A small audio captioner, trained from scratch: soap at rate 0.001.
Rows from block 2 of the audio encoder, named by matrix and row number. Each number is 200 + 20 x the weight over its row's rms, rounded and kept within 0 to 999. All counts start at 0.
# fc2: MLP down (encoder.blocks.2.mlp.fc2.weight, 192x384), inputs 256-383
fc2.32,223,207,180,213,215,212,205,170,194,176,200,181,205,195,186,185,231,160,219,242,211,212,190,235,185,216,202,181,216,216,206,186,201,190,216,222,198,276,202,181,171,223,204,180,162,212,206,197,228,223,205,160,176,206,184,173,203,203,184,220,203,204,249,202,171,190,157,178,219,198,180,183,232,209,215,211,230,187,206,209,206,220,208,171,198,214,179,209,198,225,171,177,196,208,189,208,194,190,186,213,219,179,212,187,175,198,216,216,208,216,217,169,157,184,222,220,159,232,150,217,227,210,207,192,199,201,222,205
fc2.33,150,183,211,189,238,201,205,206,204,191,224,228,195,218,194,217,221,154,199,204,181,187,193,183,203,191,222,236,206,220,244,220,201,165,193,207,193,194,187,141,202,191,180,183,182,207,189,190,172,211,190,207,187,195,140,194,190,187,199,191,195,221,205,164,207,209,199,239,183,197,214,189,189,207,193,200,192,189,230,183,188,188,209,188,194,204,234,209,164,194,173,199,233,178,234,199,228,252,172,203,217,207,202,205,169,191,169,236,220,197,192,204,186,231,208,220,178,210,187,191,210,194,226,198,233,169,206,176
fc2.34,204,203,185,228,229,210,166,163,204,198,180,203,192,196,189,180,207,200,179,193,209,198,186,200,207,226,180,213,190,189,212,189,209,205,231,218,160,213,192,213,213,180,194,221,201,174,215,204,214,210,165,206,205,193,221,226,198,200,205,180,169,226,149,189,153,199,198,222,245,190,197,191,170,200,215,208,179,164,213,224,209,190,187,177,217,190,192,190,199,222,215,209,201,179,250,223,199,196,201,162,220,177,174,202,177,215,213,238,196,175,181,211,194,178,235,171,201,208,197,187,183,233,214,199,211,197,261,148
fc2.35,195,221,185,225,178,187,178,220,222,205,190,204,169,190,169,229,191,214,235,216,216,178,211,207,193,220,191,212,186,217,185,179,164,197,214,197,201,210,203,205,173,203,203,208,179,190,202,165,197,198,209,191,166,228,189,165,204,176,180,197,189,216,192,213,180,202,204,206,172,180,189,215,190,215,213,194,212,167,213,172,192,219,210,184,160,231,219,217,205,206,210,205,182,171,213,216,185,199,217,193,194,173,218,218,185,234,216,197,216,178,238,214,189,218,198,211,158,215,196,194,203,220,204,209,207,176,255,197
fc2.36,214,179,165,225,187,184,206,169,237,189,168,198,186,195,223,191,200,225,159,207,216,182,202,202,199,229,210,206,185,210,189,207,230,179,166,197,205,202,221,187,186,217,194,190,216,191,178,206,196,212,214,235,216,192,177,217,215,213,210,198,163,156,198,208,200,207,212,211,200,168,178,197,210,171,198,182,238,213,188,198,199,173,204,207,194,199,192,234,185,207,186,191,214,218,149,198,181,195,219,206,186,183,171,187,226,210,212,225,202,168,198,173,224,167,225,164,173,166,189,190,201,229,185,187,154,185,204,200
fc2.37,231,205,166,191,205,220,131,210,198,169,246,199,188,207,206,199,207,184,200,190,202,249,174,219,186,193,191,173,187,242,186,176,243,201,188,209,210,190,181,199,166,168,213,172,214,222,202,203,229,188,173,186,174,210,201,197,187,201,212,200,199,217,219,187,204,191,181,266,199,191,224,239,213,211,222,216,173,197,211,248,226,194,195,202,209,207,211,237,200,182,198,179,235,197,211,194,205,200,164,199,197,206,217,202,182,220,238,213,197,180,196,202,181,206,226,211,168,209,169,167,186,227,162,182,210,183,195,207
fc2.38,183,234,200,181,203,170,186,206,224,200,226,196,202,169,168,180,214,171,220,216,199,200,214,211,207,179,167,212,221,206,204,202,239,220,235,197,192,224,233,201,224,219,230,210,209,191,225,192,217,211,217,197,218,189,194,215,166,199,190,192,206,186,174,201,206,219,189,215,198,210,212,253,234,218,210,173,233,194,203,203,170,209,200,156,200,237,196,175,202,206,232,199,187,224,194,192,207,236,185,207,214,208,189,220,193,199,202,202,254,194,213,178,227,236,203,222,179,181,187,211,188,208,205,180,209,174,186,190
fc2.39,175,190,217,208,200,207,225,187,195,239,214,205,201,192,190,207,180,192,221,164,197,194,165,212,228,176,188,236,196,197,204,191,214,191,201,190,203,177,174,186,220,191,208,229,171,170,234,200,164,224,201,232,172,211,210,156,214,184,204,204,222,207,215,210,183,221,186,204,197,225,205,210,174,192,201,230,206,193,178,226,214,218,223,177,187,215,202,206,216,179,210,222,174,183,207,194,179,212,193,231,222,164,197,180,213,198,207,177,193,233,186,208,218,235,189,226,193,206,213,170,212,222,210,183,202,243,191,197
fc2.40,221,197,194,171,197,229,201,184,191,197,196,197,197,236,159,209,194,199,192,205,214,178,165,202,188,206,214,167,202,179,194,153,173,224,215,184,169,201,225,215,220,229,233,175,187,204,205,216,215,232,218,231,249,171,181,193,188,190,218,220,204,188,184,195,209,180,205,204,212,209,218,171,231,204,174,213,227,172,188,218,198,203,168,213,179,221,192,211,186,199,215,202,211,217,222,216,203,225,174,209,209,189,187,183,211,157,201,218,184,209,197,171,198,162,196,201,184,176,239,190,184,208,205,182,178,218,210,227
fc2.41,182,197,191,170,207,200,221,194,189,174,216,191,196,208,199,173,195,204,185,205,242,155,171,195,253,199,199,191,169,202,206,199,211,215,203,204,196,197,181,191,156,222,193,207,178,212,184,194,183,228,203,211,167,229,196,193,213,188,192,166,177,171,188,190,188,212,211,194,189,167,172,228,201,215,165,204,188,205,216,172,160,215,212,187,198,239,186,177,222,206,185,242,169,223,213,189,215,221,215,209,196,188,219,230,245,180,191,209,175,187,191,203,224,213,167,230,172,193,192,223,179,195,183,210,178,165,200,163
fc2.42,218,211,188,221,211,201,172,214,225,212,208,218,188,215,169,165,227,210,208,219,183,158,193,223,166,219,179,249,212,209,181,204,191,195,212,196,198,227,213,195,193,191,250,208,213,221,215,242,203,178,212,207,220,187,200,179,195,195,203,234,200,193,164,165,213,220,221,189,183,175,228,199,225,186,167,202,212,169,179,172,242,214,197,202,179,193,186,176,219,225,189,210,232,189,210,189,224,215,214,189,187,212,222,196,174,187,219,184,213,215,201,212,206,233,194,230,208,195,235,191,209,185,202,168,227,181,147,201
fc2.43,184,177,171,196,209,193,216,216,161,209,236,198,185,218,192,217,185,188,210,178,189,216,188,190,223,174,155,213,195,184,211,217,182,207,171,184,195,217,194,212,175,217,216,203,212,174,219,177,195,207,215,185,176,213,239,178,207,185,202,183,212,208,174,178,184,203,215,236,180,224,219,261,213,207,187,172,246,189,200,222,202,194,195,182,192,183,190,188,194,192,155,249,203,161,213,218,200,175,178,195,179,227,215,234,189,208,192,190,204,221,228,254,191,160,229,199,223,215,198,214,200,165,217,177,174,174,217,241
fc2.44,184,238,203,214,192,184,190,166,197,129,207,198,157,233,211,183,214,231,201,202,186,223,174,212,163,240,190,193,196,184,213,173,224,177,198,174,187,192,191,222,180,198,177,205,227,204,237,175,194,206,190,237,174,202,188,218,211,222,198,204,204,218,224,198,200,223,230,183,216,190,165,185,192,215,208,196,177,200,209,237,219,209,188,182,185,205,204,224,231,232,196,212,187,204,194,167,195,177,189,234,225,198,192,199,168,188,205,189,204,174,219,215,210,205,194,205,201,171,210,216,198,182,196,199,236,185,211,169
fc2.45,171,206,191,202,211,183,194,199,203,205,222,217,187,184,220,193,193,228,191,211,199,201,190,200,199,210,227,196,196,203,177,174,164,191,202,171,198,192,191,154,164,228,234,210,226,223,219,200,197,186,198,182,210,199,203,211,193,207,201,177,204,206,181,209,196,172,190,182,203,196,185,221,235,204,184,201,214,188,221,223,224,188,194,190,185,254,206,188,211,201,219,200,188,160,175,189,191,245,166,206,170,241,211,198,219,230,179,182,183,191,176,196,221,185,268,212,211,188,198,171,215,200,201,214,200,209,193,223
fc2.46,157,213,196,217,204,193,231,226,226,196,204,196,189,193,210,178,199,221,231,160,183,211,234,189,213,179,195,206,212,203,189,194,238,204,204,194,178,177,217,183,225,216,229,208,238,185,256,222,206,214,246,200,216,227,210,212,205,190,215,227,196,181,205,156,228,196,203,194,199,206,199,226,189,215,200,215,211,155,222,185,207,197,199,193,185,184,214,229,211,196,161,196,194,171,199,191,218,198,248,209,202,200,197,237,221,178,207,217,211,196,227,189,167,201,187,176,189,229,182,247,214,204,187,166,223,180,195,239
fc2.47,196,195,222,186,149,225,186,195,225,176,184,192,228,208,204,202,185,195,198,192,242,208,185,215,184,182,212,231,227,192,211,226,209,194,231,203,171,201,225,200,216,226,185,218,184,202,194,192,242,192,235,241,198,213,167,225,183,179,228,189,187,216,237,180,206,187,201,228,224,233,192,232,162,221,193,208,187,192,207,203,163,191,175,204,155,222,226,216,207,186,197,204,206,220,164,194,174,194,243,199,201,151,165,192,236,173,204,176,201,192,198,204,203,203,193,180,209,231,239,207,219,229,185,191,208,183,200,174
fc2.48,236,211,181,206,233,191,216,195,191,203,203,225,166,192,218,208,233,215,205,218,150,212,196,211,226,213,203,173,212,215,215,217,204,186,204,201,189,214,188,238,214,189,208,158,222,221,219,136,215,192,178,184,197,251,158,202,200,161,213,194,218,187,188,183,179,209,242,206,223,187,207,210,189,165,228,212,213,180,203,199,186,214,187,203,216,184,179,223,202,187,188,208,198,224,219,205,184,203,192,216,199,196,173,198,218,184,192,198,207,219,233,222,194,193,242,201,224,222,209,213,210,174,236,216,197,203,195,175
fc2.49,196,197,191,185,239,190,181,186,216,196,215,207,185,240,193,191,203,195,214,186,214,179,177,200,204,187,181,216,239,228,231,208,182,232,235,193,219,201,233,187,200,190,206,218,175,187,217,213,190,202,196,205,192,249,225,197,195,213,193,172,252,187,188,210,229,168,195,205,206,193,195,193,211,218,183,190,194,230,188,240,180,212,180,218,215,188,181,213,203,213,182,205,214,215,183,193,171,209,203,214,188,188,230,208,241,184,202,194,251,172,217,152,208,193,218,179,204,178,219,209,193,181,218,210,157,245,245,230
fc2.50,181,197,213,191,188,217,179,185,194,212,232,175,203,185,224,174,199,201,175,176,228,211,166,224,151,204,176,212,167,184,187,202,174,230,200,187,201,145,210,192,203,207,214,198,188,191,194,216,207,205,201,192,178,171,174,170,203,216,237,219,209,195,197,186,220,207,181,173,144,205,216,170,206,221,209,190,207,162,194,221,189,226,193,154,200,229,201,227,227,185,218,206,200,162,192,212,192,191,199,193,234,208,207,241,207,219,197,180,162,196,254,219,201,206,218,197,196,195,195,241,174,213,181,201,209,193,209,175
fc2.51,184,215,201,191,165,219,216,198,214,186,211,182,224,213,215,232,208,217,171,213,184,225,180,182,200,216,199,185,209,216,177,196,201,195,231,206,208,188,207,176,215,205,190,200,196,214,204,190,224,182,195,236,169,221,229,212,206,208,186,198,187,185,241,197,191,220,208,187,244,219,221,200,215,189,193,195,216,195,182,240,205,165,214,193,238,229,214,200,151,234,202,207,229,214,196,171,207,232,196,201,229,225,172,198,199,236,221,195,196,171,215,231,181,206,222,214,199,189,180,221,199,164,194,230,209,185,176,213
fc2.52,207,183,210,194,173,174,167,155,227,200,168,193,203,205,206,210,175,197,223,202,220,211,188,222,205,193,232,208,194,210,190,215,176,200,188,213,177,200,202,163,204,175,212,183,184,220,182,215,228,209,214,207,196,192,219,194,153,161,222,217,187,216,220,192,229,227,254,202,166,205,212,226,181,167,184,220,228,184,241,178,194,191,194,239,167,217,189,203,205,190,221,212,187,185,222,167,178,216,155,203,195,207,210,164,184,155,183,197,189,195,220,179,197,174,186,189,192,182,166,229,182,194,183,195,156,162,194,193
fc2.53,178,227,222,195,192,198,205,199,191,221,210,180,182,192,228,207,164,184,197,223,182,201,186,205,209,229,187,197,225,211,203,199,187,192,176,158,213,180,162,218,179,176,211,185,190,206,178,231,205,166,152,193,235,230,210,175,175,213,189,220,192,209,201,208,197,163,240,211,225,197,190,178,176,195,170,188,238,170,196,180,221,216,152,181,193,184,197,230,189,202,204,191,210,169,198,199,185,196,189,202,231,190,204,217,182,187,209,190,179,199,189,193,171,205,210,245,183,208,199,207,203,212,191,200,199,205,246,209
fc2.54,231,207,210,199,213,184,155,204,211,193,228,208,232,217,194,218,209,228,230,204,212,204,214,230,189,177,197,174,199,212,243,186,197,208,195,235,200,198,196,244,192,226,201,186,213,217,211,212,185,204,182,166,195,183,198,167,183,225,208,211,210,185,204,169,205,190,185,228,224,220,200,222,219,196,195,216,198,212,185,177,208,194,186,215,209,213,214,223,187,190,209,203,224,205,192,230,186,209,215,202,174,201,223,207,228,181,208,208,214,183,182,251,209,209,204,201,219,158,240,221,202,241,181,175,178,207,173,218
fc2.55,167,184,212,190,209,218,222,223,222,161,188,205,174,184,214,208,213,194,229,165,185,201,189,212,192,205,188,176,191,164,185,207,183,230,222,187,207,183,179,217,211,175,204,198,198,207,178,192,163,198,208,189,228,176,190,157,175,216,194,206,187,177,204,198,215,215,200,219,244,196,174,211,235,236,197,197,172,212,194,184,196,171,232,192,173,222,179,181,200,213,193,197,176,215,178,161,244,217,206,194,191,204,258,214,201,197,204,197,194,219,185,208,180,188,231,210,174,176,192,213,175,190,203,197,183,157,233,206
fc2.56,164,186,206,220,211,229,206,172,210,211,217,208,185,209,224,164,206,209,219,199,203,221,204,200,195,185,210,207,206,227,264,200,181,160,199,173,197,206,156,217,201,226,220,208,197,209,194,191,207,191,189,178,204,208,204,217,172,212,235,206,174,193,240,165,213,192,200,185,187,185,211,138,196,218,156,191,182,209,177,227,199,209,186,178,176,200,238,188,152,177,228,232,184,228,173,209,201,201,232,245,160,202,206,194,193,207,241,229,242,201,177,225,182,206,207,212,209,224,196,219,209,217,195,202,230,167,218,171
fc2.57,190,242,247,204,181,227,166,197,171,162,194,183,214,243,216,180,205,153,223,182,178,220,220,230,177,204,206,210,199,220,212,210,129,209,194,210,219,194,181,171,234,176,205,209,194,214,185,184,157,198,191,185,198,220,201,160,195,200,195,207,186,196,228,205,182,209,165,196,233,211,211,208,204,151,184,175,207,219,200,201,229,200,192,210,177,147,197,210,222,209,178,220,187,221,193,223,210,180,185,208,228,186,220,184,204,181,236,203,221,196,225,200,178,223,175,199,197,202,223,160,210,207,189,192,223,222,162,219
fc2.58,193,211,190,177,192,244,213,213,180,198,220,225,159,190,227,205,229,199,204,171,207,181,234,192,210,203,150,182,212,232,197,190,201,193,169,166,172,211,185,192,187,200,232,210,218,159,231,192,175,158,189,209,213,214,197,199,189,207,188,204,202,178,210,211,185,191,185,192,166,213,205,181,189,209,213,204,224,213,213,179,209,216,188,215,214,189,180,181,209,205,159,203,226,209,187,222,203,187,205,170,192,217,212,192,206,139,182,192,208,218,150,230,217,232,163,206,233,194,216,206,206,186,215,175,229,201,205,200
fc2.59,206,208,203,222,199,136,220,197,194,198,227,216,193,176,175,193,196,192,204,188,224,211,191,215,213,208,180,224,191,212,185,164,208,199,198,193,171,195,194,191,178,208,229,176,216,197,201,198,187,188,194,202,202,200,205,196,204,171,205,184,169,193,170,195,182,205,254,217,185,180,204,189,218,190,165,205,206,199,205,223,205,217,185,245,199,185,209,169,199,202,232,183,226,176,226,222,184,236,187,176,175,195,203,217,171,212,190,215,232,233,181,220,169,206,225,190,184,191,223,191,177,192,197,193,219,198,186,195
fc2.60,173,204,200,231,181,227,192,190,215,204,205,192,231,179,186,198,218,209,202,230,186,189,230,232,172,194,218,197,184,204,198,206,249,199,190,223,193,188,201,214,236,198,196,179,163,168,176,180,211,216,202,195,233,189,204,187,232,210,225,192,210,198,162,208,201,184,200,178,193,218,228,181,170,234,197,182,180,215,224,184,155,214,221,229,199,217,190,225,221,197,197,215,222,178,228,163,198,139,215,201,209,206,223,187,199,199,193,193,185,203,175,207,213,216,185,212,191,179,211,195,224,191,227,217,185,203,191,188
fc2.61,215,171,221,189,182,207,163,206,266,199,178,189,202,227,203,214,220,173,195,207,226,198,213,200,194,209,167,210,216,218,148,189,200,241,209,204,206,217,220,190,188,189,188,213,221,195,188,213,180,245,206,187,177,218,218,210,202,209,217,192,215,209,179,179,194,197,214,217,201,200,184,174,180,212,201,208,184,200,182,193,169,226,212,220,171,193,177,240,205,204,202,207,217,180,175,180,186,164,190,180,250,206,204,191,237,201,217,220,217,196,215,185,229,207,193,223,217,185,164,227,209,238,229,205,195,161,223,203
fc2.62,209,163,230,184,192,225,214,186,207,205,172,212,204,170,195,215,176,193,200,216,198,170,232,203,215,219,200,212,177,207,219,187,195,208,229,232,210,174,218,186,212,190,200,204,210,216,192,179,218,205,227,226,233,160,181,208,149,180,194,207,193,208,183,196,193,216,178,186,201,203,174,191,181,207,191,194,213,190,193,212,214,220,202,212,235,185,226,216,211,212,192,208,202,190,222,183,207,157,184,193,194,186,186,178,211,212,204,179,224,203,204,212,195,178,182,203,187,204,195,194,197,199,216,217,177,217,228,202
fc2.63,219,182,192,205,200,188,191,232,204,222,218,199,200,206,223,180,169,196,191,221,139,232,179,199,167,210,207,225,178,216,183,198,198,169,214,158,164,174,156,197,181,197,227,165,211,204,196,183,182,205,200,188,179,242,215,175,205,181,192,206,201,201,216,234,170,175,221,171,201,196,203,199,216,201,166,173,207,179,192,199,153,220,229,177,179,191,191,203,215,173,195,166,238,198,165,250,212,219,205,219,187,184,205,208,201,193,236,193,196,217,206,202,206,207,200,178,175,198,238,185,176,185,199,211,213,201,218,145
fc2.64,195,166,200,171,232,213,202,207,196,201,182,210,204,173,192,208,195,175,218,183,190,171,191,193,195,177,199,201,213,214,248,191,152,182,226,204,156,210,187,192,207,202,179,180,214,191,211,219,228,205,179,233,170,225,222,203,226,210,211,196,199,204,203,208,173,204,194,221,201,202,191,219,189,188,210,170,168,156,202,214,223,267,192,226,191,200,209,204,205,230,192,192,213,155,181,210,176,173,183,169,180,227,204,195,173,188,190,194,195,173,178,214,200,180,203,217,224,194,195,208,193,200,216,193,222,207,207,192
fc2.65,189,194,173,172,194,200,216,215,187,153,215,161,211,207,200,187,199,199,187,232,193,210,196,197,195,202,240,222,166,236,176,206,176,160,187,202,169,207,220,218,198,182,181,187,189,228,217,159,199,207,158,194,220,216,172,197,168,200,195,211,234,194,192,193,178,222,183,197,192,221,233,176,166,190,202,210,244,209,226,220,230,192,190,209,210,160,215,195,218,199,217,179,204,216,189,237,223,215,203,200,203,185,211,212,196,184,206,196,172,198,194,171,200,221,186,198,210,200,200,160,208,171,191,239,174,204,199,199
fc2.66,168,204,190,183,198,216,186,171,167,175,171,218,214,216,191,197,202,180,215,198,218,184,229,215,174,248,226,201,183,208,194,213,210,194,195,229,193,210,186,213,243,183,215,210,214,206,174,200,189,167,188,211,235,195,213,187,187,183,200,209,164,215,204,186,190,192,194,208,195,224,230,223,164,169,194,185,193,189,211,186,189,205,177,192,185,207,236,200,196,201,199,204,184,214,189,243,222,220,201,213,215,225,206,224,206,166,202,166,211,181,192,223,208,186,169,198,183,207,191,215,194,182,219,209,193,226,175,210
fc2.67,156,185,196,188,226,187,196,205,206,200,184,192,178,230,196,231,188,187,219,227,243,173,173,219,189,187,187,191,229,230,228,195,186,219,213,185,184,191,167,219,234,209,218,184,219,181,206,171,196,220,200,210,225,212,218,169,211,199,181,203,215,245,197,181,194,203,181,164,202,206,198,193,207,233,254,203,163,182,222,184,219,203,195,181,215,198,218,199,221,157,219,189,224,196,192,223,179,202,229,188,188,202,217,188,175,200,195,208,177,202,238,222,229,198,206,209,194,207,209,179,215,167,168,197,186,183,223,222
fc2.68,189,199,186,207,154,207,198,207,227,211,235,210,159,194,234,180,182,160,217,226,172,234,203,252,160,187,182,162,216,211,207,170,180,183,255,171,191,202,208,206,201,211,218,196,188,205,165,206,167,241,220,180,233,211,184,226,211,205,186,202,182,202,228,235,191,213,192,203,232,189,188,200,207,201,205,212,185,196,185,205,198,208,192,194,171,198,213,201,184,214,227,249,228,204,195,196,209,225,195,194,172,201,189,188,189,186,161,190,192,203,216,211,221,206,222,200,218,235,229,191,181,200,211,208,198,185,206,190
fc2.69,210,236,181,173,197,191,202,222,213,188,202,206,190,229,179,229,217,228,224,183,206,206,173,178,193,178,244,181,195,200,223,188,152,187,205,196,203,203,191,205,198,170,206,250,194,196,171,179,199,177,244,188,195,180,190,206,198,210,164,227,175,210,225,195,166,184,206,219,241,191,243,202,228,199,227,187,197,200,204,179,208,164,204,208,198,223,199,184,185,212,182,218,193,218,169,216,201,202,205,217,188,187,206,257,178,204,205,213,194,210,221,191,194,194,195,186,211,194,180,220,219,228,200,196,201,202,164,179
fc2.70,184,219,236,162,195,194,191,219,214,206,212,213,253,214,201,212,203,218,217,182,192,173,207,182,191,212,157,199,199,189,172,190,206,189,215,202,181,175,211,226,230,175,168,198,199,218,164,221,222,210,232,227,203,202,181,213,229,206,169,211,181,189,180,200,220,187,153,182,170,211,200,197,188,162,217,230,225,230,217,198,242,202,191,211,215,187,147,183,187,188,206,196,215,205,201,182,213,207,203,219,171,226,217,174,202,207,233,166,193,191,198,200,226,204,189,216,228,176,183,185,204,219,222,173,215,185,140,201
fc2.71,208,183,198,189,223,166,192,203,203,195,228,185,229,179,187,182,222,219,199,213,184,179,223,214,221,233,176,175,200,176,219,184,192,202,185,195,194,199,195,207,223,183,231,209,209,179,199,210,196,212,174,208,220,196,209,250,212,212,198,190,216,216,227,239,215,179,197,250,214,185,228,216,190,214,220,215,179,154,232,194,199,226,214,215,185,229,217,195,185,219,226,185,209,227,175,207,192,204,211,241,243,183,177,182,191,154,231,224,209,207,206,227,202,216,207,152,190,213,185,197,197,168,197,208,201,190,204,195
fc2.72,232,196,208,177,199,212,184,165,181,191,210,255,235,201,176,213,243,208,182,219,233,198,179,211,192,192,203,252,208,203,204,170,200,220,190,175,159,203,193,219,204,204,229,191,217,224,206,209,197,243,220,171,197,219,204,217,195,159,207,165,131,211,189,206,201,194,203,195,229,188,200,224,230,229,183,176,195,161,176,215,232,229,213,217,218,216,182,200,208,180,219,205,236,206,191,202,157,192,212,170,212,200,210,182,208,221,203,214,210,197,184,221,203,173,231,208,205,185,208,188,220,220,180,157,186,215,210,208
fc2.73,208,217,185,233,186,164,188,197,183,207,217,207,197,190,207,175,177,205,187,220,188,189,196,213,214,204,201,150,230,206,183,171,206,204,155,218,180,168,246,173,213,203,189,195,220,232,175,209,166,194,195,211,219,208,179,221,229,213,217,215,174,198,198,205,202,217,180,219,229,215,183,214,191,187,209,188,198,182,205,199,183,185,170,209,214,223,207,215,242,200,221,224,186,206,235,203,204,202,245,185,185,223,181,199,200,178,158,212,199,183,218,174,205,200,221,219,207,239,210,209,192,190,178,209,195,219,196,196
fc2.74,199,202,201,200,200,160,173,213,200,190,224,181,241,208,228,198,192,173,207,181,207,229,185,229,173,193,205,190,208,196,178,196,182,189,200,233,129,199,177,212,190,201,188,228,195,208,174,190,195,217,164,176,223,231,195,202,197,182,188,171,196,215,199,212,200,211,217,239,191,223,219,179,207,184,206,172,184,201,195,209,203,201,201,186,230,244,206,243,240,236,221,229,204,180,226,167,216,173,200,193,224,211,179,203,199,181,149,173,176,200,168,194,234,237,206,192,183,215,200,181,194,195,210,190,215,197,205,191
fc2.75,210,186,234,213,168,202,203,182,176,208,168,184,183,189,210,176,207,201,188,224,190,227,162,178,218,197,207,162,252,198,193,186,185,185,192,204,187,179,195,200,224,204,199,217,204,172,193,192,201,199,183,172,174,193,200,188,168,179,197,199,199,198,177,206,226,206,192,213,199,205,157,206,213,206,188,215,227,167,183,204,183,190,191,242,203,197,212,162,192,197,219,232,221,189,196,158,214,209,196,166,204,169,202,198,188,212,185,219,205,212,201,218,183,197,216,180,217,182,194,198,223,194,213,218,193,231,219,181
fc2.76,171,185,213,208,232,176,187,185,187,185,199,223,195,164,197,204,215,201,196,185,209,216,208,214,218,207,189,230,228,210,248,239,190,230,192,203,224,236,181,187,225,218,198,187,216,189,179,226,174,158,174,223,217,198,232,247,211,212,171,201,191,208,251,203,219,163,166,180,192,198,216,180,175,207,182,179,221,197,163,214,213,227,199,233,178,166,190,202,213,230,193,203,187,204,211,210,244,186,185,188,159,202,191,201,192,202,199,206,188,203,220,195,208,196,241,212,181,214,222,212,201,179,169,215,207,190,229,217
fc2.77,170,219,191,195,206,175,177,235,192,213,210,194,197,197,199,193,191,216,190,204,212,222,175,225,264,181,191,184,218,235,195,273,219,168,198,196,197,204,160,243,213,187,253,205,202,195,178,227,186,207,200,215,184,189,194,186,211,205,241,194,186,184,205,202,199,207,180,206,216,198,219,226,196,179,175,221,207,189,202,225,191,182,173,195,183,188,214,192,232,225,198,184,208,177,181,195,172,172,211,179,210,199,190,229,231,181,232,197,205,164,178,192,181,187,220,195,212,225,176,184,214,213,195,205,159,194,207,193
fc2.78,186,214,207,214,224,229,219,188,187,202,187,195,197,206,192,191,200,221,194,207,167,190,160,179,152,211,206,195,185,187,225,187,177,163,185,202,214,168,204,217,179,218,187,168,208,178,176,141,217,212,194,200,183,216,160,202,190,201,180,200,217,221,172,186,209,165,179,184,204,203,196,181,198,247,184,187,205,179,217,188,176,201,199,180,229,155,194,217,209,220,177,197,224,247,178,175,212,211,231,196,200,211,208,230,156,230,211,200,179,205,201,216,190,206,227,203,190,175,186,207,198,211,215,216,243,218,205,194
fc2.79,208,218,199,184,199,226,194,208,195,208,206,148,200,185,220,218,211,186,204,196,191,211,200,192,205,207,201,193,210,206,211,199,214,182,212,169,199,255,206,186,226,180,202,217,181,195,217,187,213,225,214,201,165,202,169,201,181,199,199,166,187,200,217,220,181,166,185,199,179,215,201,172,221,186,224,211,186,175,163,182,191,204,195,176,228,183,163,237,168,200,196,209,249,214,194,185,201,218,265,192,185,230,211,199,240,234,235,199,208,207,215,201,191,198,182,214,207,195,178,210,193,193,200,161,242,222,213,155
fc2.80,178,211,213,201,212,223,233,230,189,173,143,191,174,211,196,196,205,161,235,189,234,197,165,198,222,203,153,265,179,212,227,228,232,193,204,194,234,211,202,214,174,215,206,206,179,180,250,189,183,209,203,210,223,186,199,162,210,223,186,213,199,203,239,167,182,154,212,202,195,216,216,198,181,191,198,198,194,176,189,188,211,187,190,193,166,186,200,213,209,155,218,198,251,200,196,162,214,190,193,220,170,173,212,186,184,228,201,209,145,209,231,159,192,212,213,212,235,184,215,213,227,211,205,171,221,205,185,200
fc2.81,168,207,204,192,207,205,206,218,215,202,206,183,185,219,186,220,231,220,202,173,224,194,155,212,183,214,210,165,133,203,188,212,244,213,182,196,218,198,218,156,203,182,217,191,211,195,233,205,192,199,181,210,196,244,179,197,194,178,203,189,218,177,194,212,229,206,161,195,195,132,190,178,220,194,182,228,165,191,196,215,206,165,213,187,194,198,192,209,202,189,228,195,216,192,202,218,167,206,178,191,222,181,188,190,195,254,192,226,176,211,199,176,214,199,170,203,198,192,208,187,196,207,197,214,173,226,246,206
fc2.82,238,163,171,209,189,197,181,202,207,231,222,140,244,211,210,236,206,209,207,173,224,208,221,202,237,201,188,202,182,167,228,226,172,230,206,207,200,180,229,240,218,198,185,196,224,203,191,204,229,202,208,209,169,189,206,227,165,158,248,205,224,222,220,164,209,217,194,214,186,218,161,174,231,182,169,220,176,195,199,179,191,193,189,218,173,200,200,172,191,179,198,200,195,203,215,164,206,212,179,240,209,192,180,185,184,203,186,192,191,212,197,223,200,196,205,163,224,198,169,239,214,252,184,203,202,162,161,213
fc2.83,197,192,229,189,188,182,190,216,195,163,150,185,221,212,188,209,180,164,212,204,209,203,202,205,181,182,197,195,238,207,203,165,217,208,183,212,194,164,232,206,218,234,205,222,192,179,190,177,218,209,224,186,221,208,210,225,225,192,196,205,173,193,175,215,207,203,232,180,202,209,204,208,166,196,190,202,199,210,199,163,198,183,180,223,171,187,220,181,230,177,260,210,181,174,217,219,179,233,185,182,168,165,202,171,191,182,190,194,198,213,185,182,193,197,195,191,196,182,202,192,170,195,217,187,203,212,163,221
fc2.84,189,254,182,193,206,218,214,215,190,206,217,199,200,197,208,185,217,163,213,205,188,190,199,206,198,191,177,177,170,201,191,187,205,196,164,236,216,167,195,215,202,197,204,203,221,197,210,195,202,197,193,161,200,226,202,178,181,202,204,215,185,220,186,176,200,193,184,214,211,203,198,173,176,223,205,205,188,182,200,193,180,180,205,208,206,212,213,214,201,227,187,205,241,226,197,215,218,197,192,211,236,197,199,193,225,199,129,186,200,184,211,220,172,180,221,177,229,232,219,223,215,171,205,164,186,186,177,182
fc2.85,169,184,188,194,237,207,201,224,181,166,182,241,220,194,201,208,208,222,239,226,166,190,166,230,221,185,205,203,207,201,172,161,218,234,222,198,203,210,223,202,207,175,228,196,190,191,184,201,222,238,177,211,188,200,173,177,215,159,193,196,184,211,179,216,182,197,212,161,227,177,189,187,164,201,227,210,194,149,204,187,206,201,237,214,240,194,189,233,225,168,218,211,184,237,212,195,216,223,173,187,183,189,221,193,210,200,170,180,201,192,174,185,181,192,203,198,177,191,180,203,195,215,200,214,175,213,215,188
fc2.86,229,207,207,196,196,206,224,169,185,235,207,197,196,162,222,181,177,223,172,209,208,192,232,248,191,196,187,202,221,187,204,176,176,247,192,174,191,190,217,196,207,216,192,196,175,212,221,208,207,201,202,227,200,221,155,219,215,185,221,178,224,196,206,202,201,228,189,188,200,222,210,203,170,219,183,202,198,217,225,203,226,216,158,207,199,202,220,215,187,210,195,189,212,177,196,250,192,220,210,227,199,222,175,162,216,210,196,204,199,205,186,204,194,219,208,187,185,204,233,197,189,242,201,169,197,232,187,163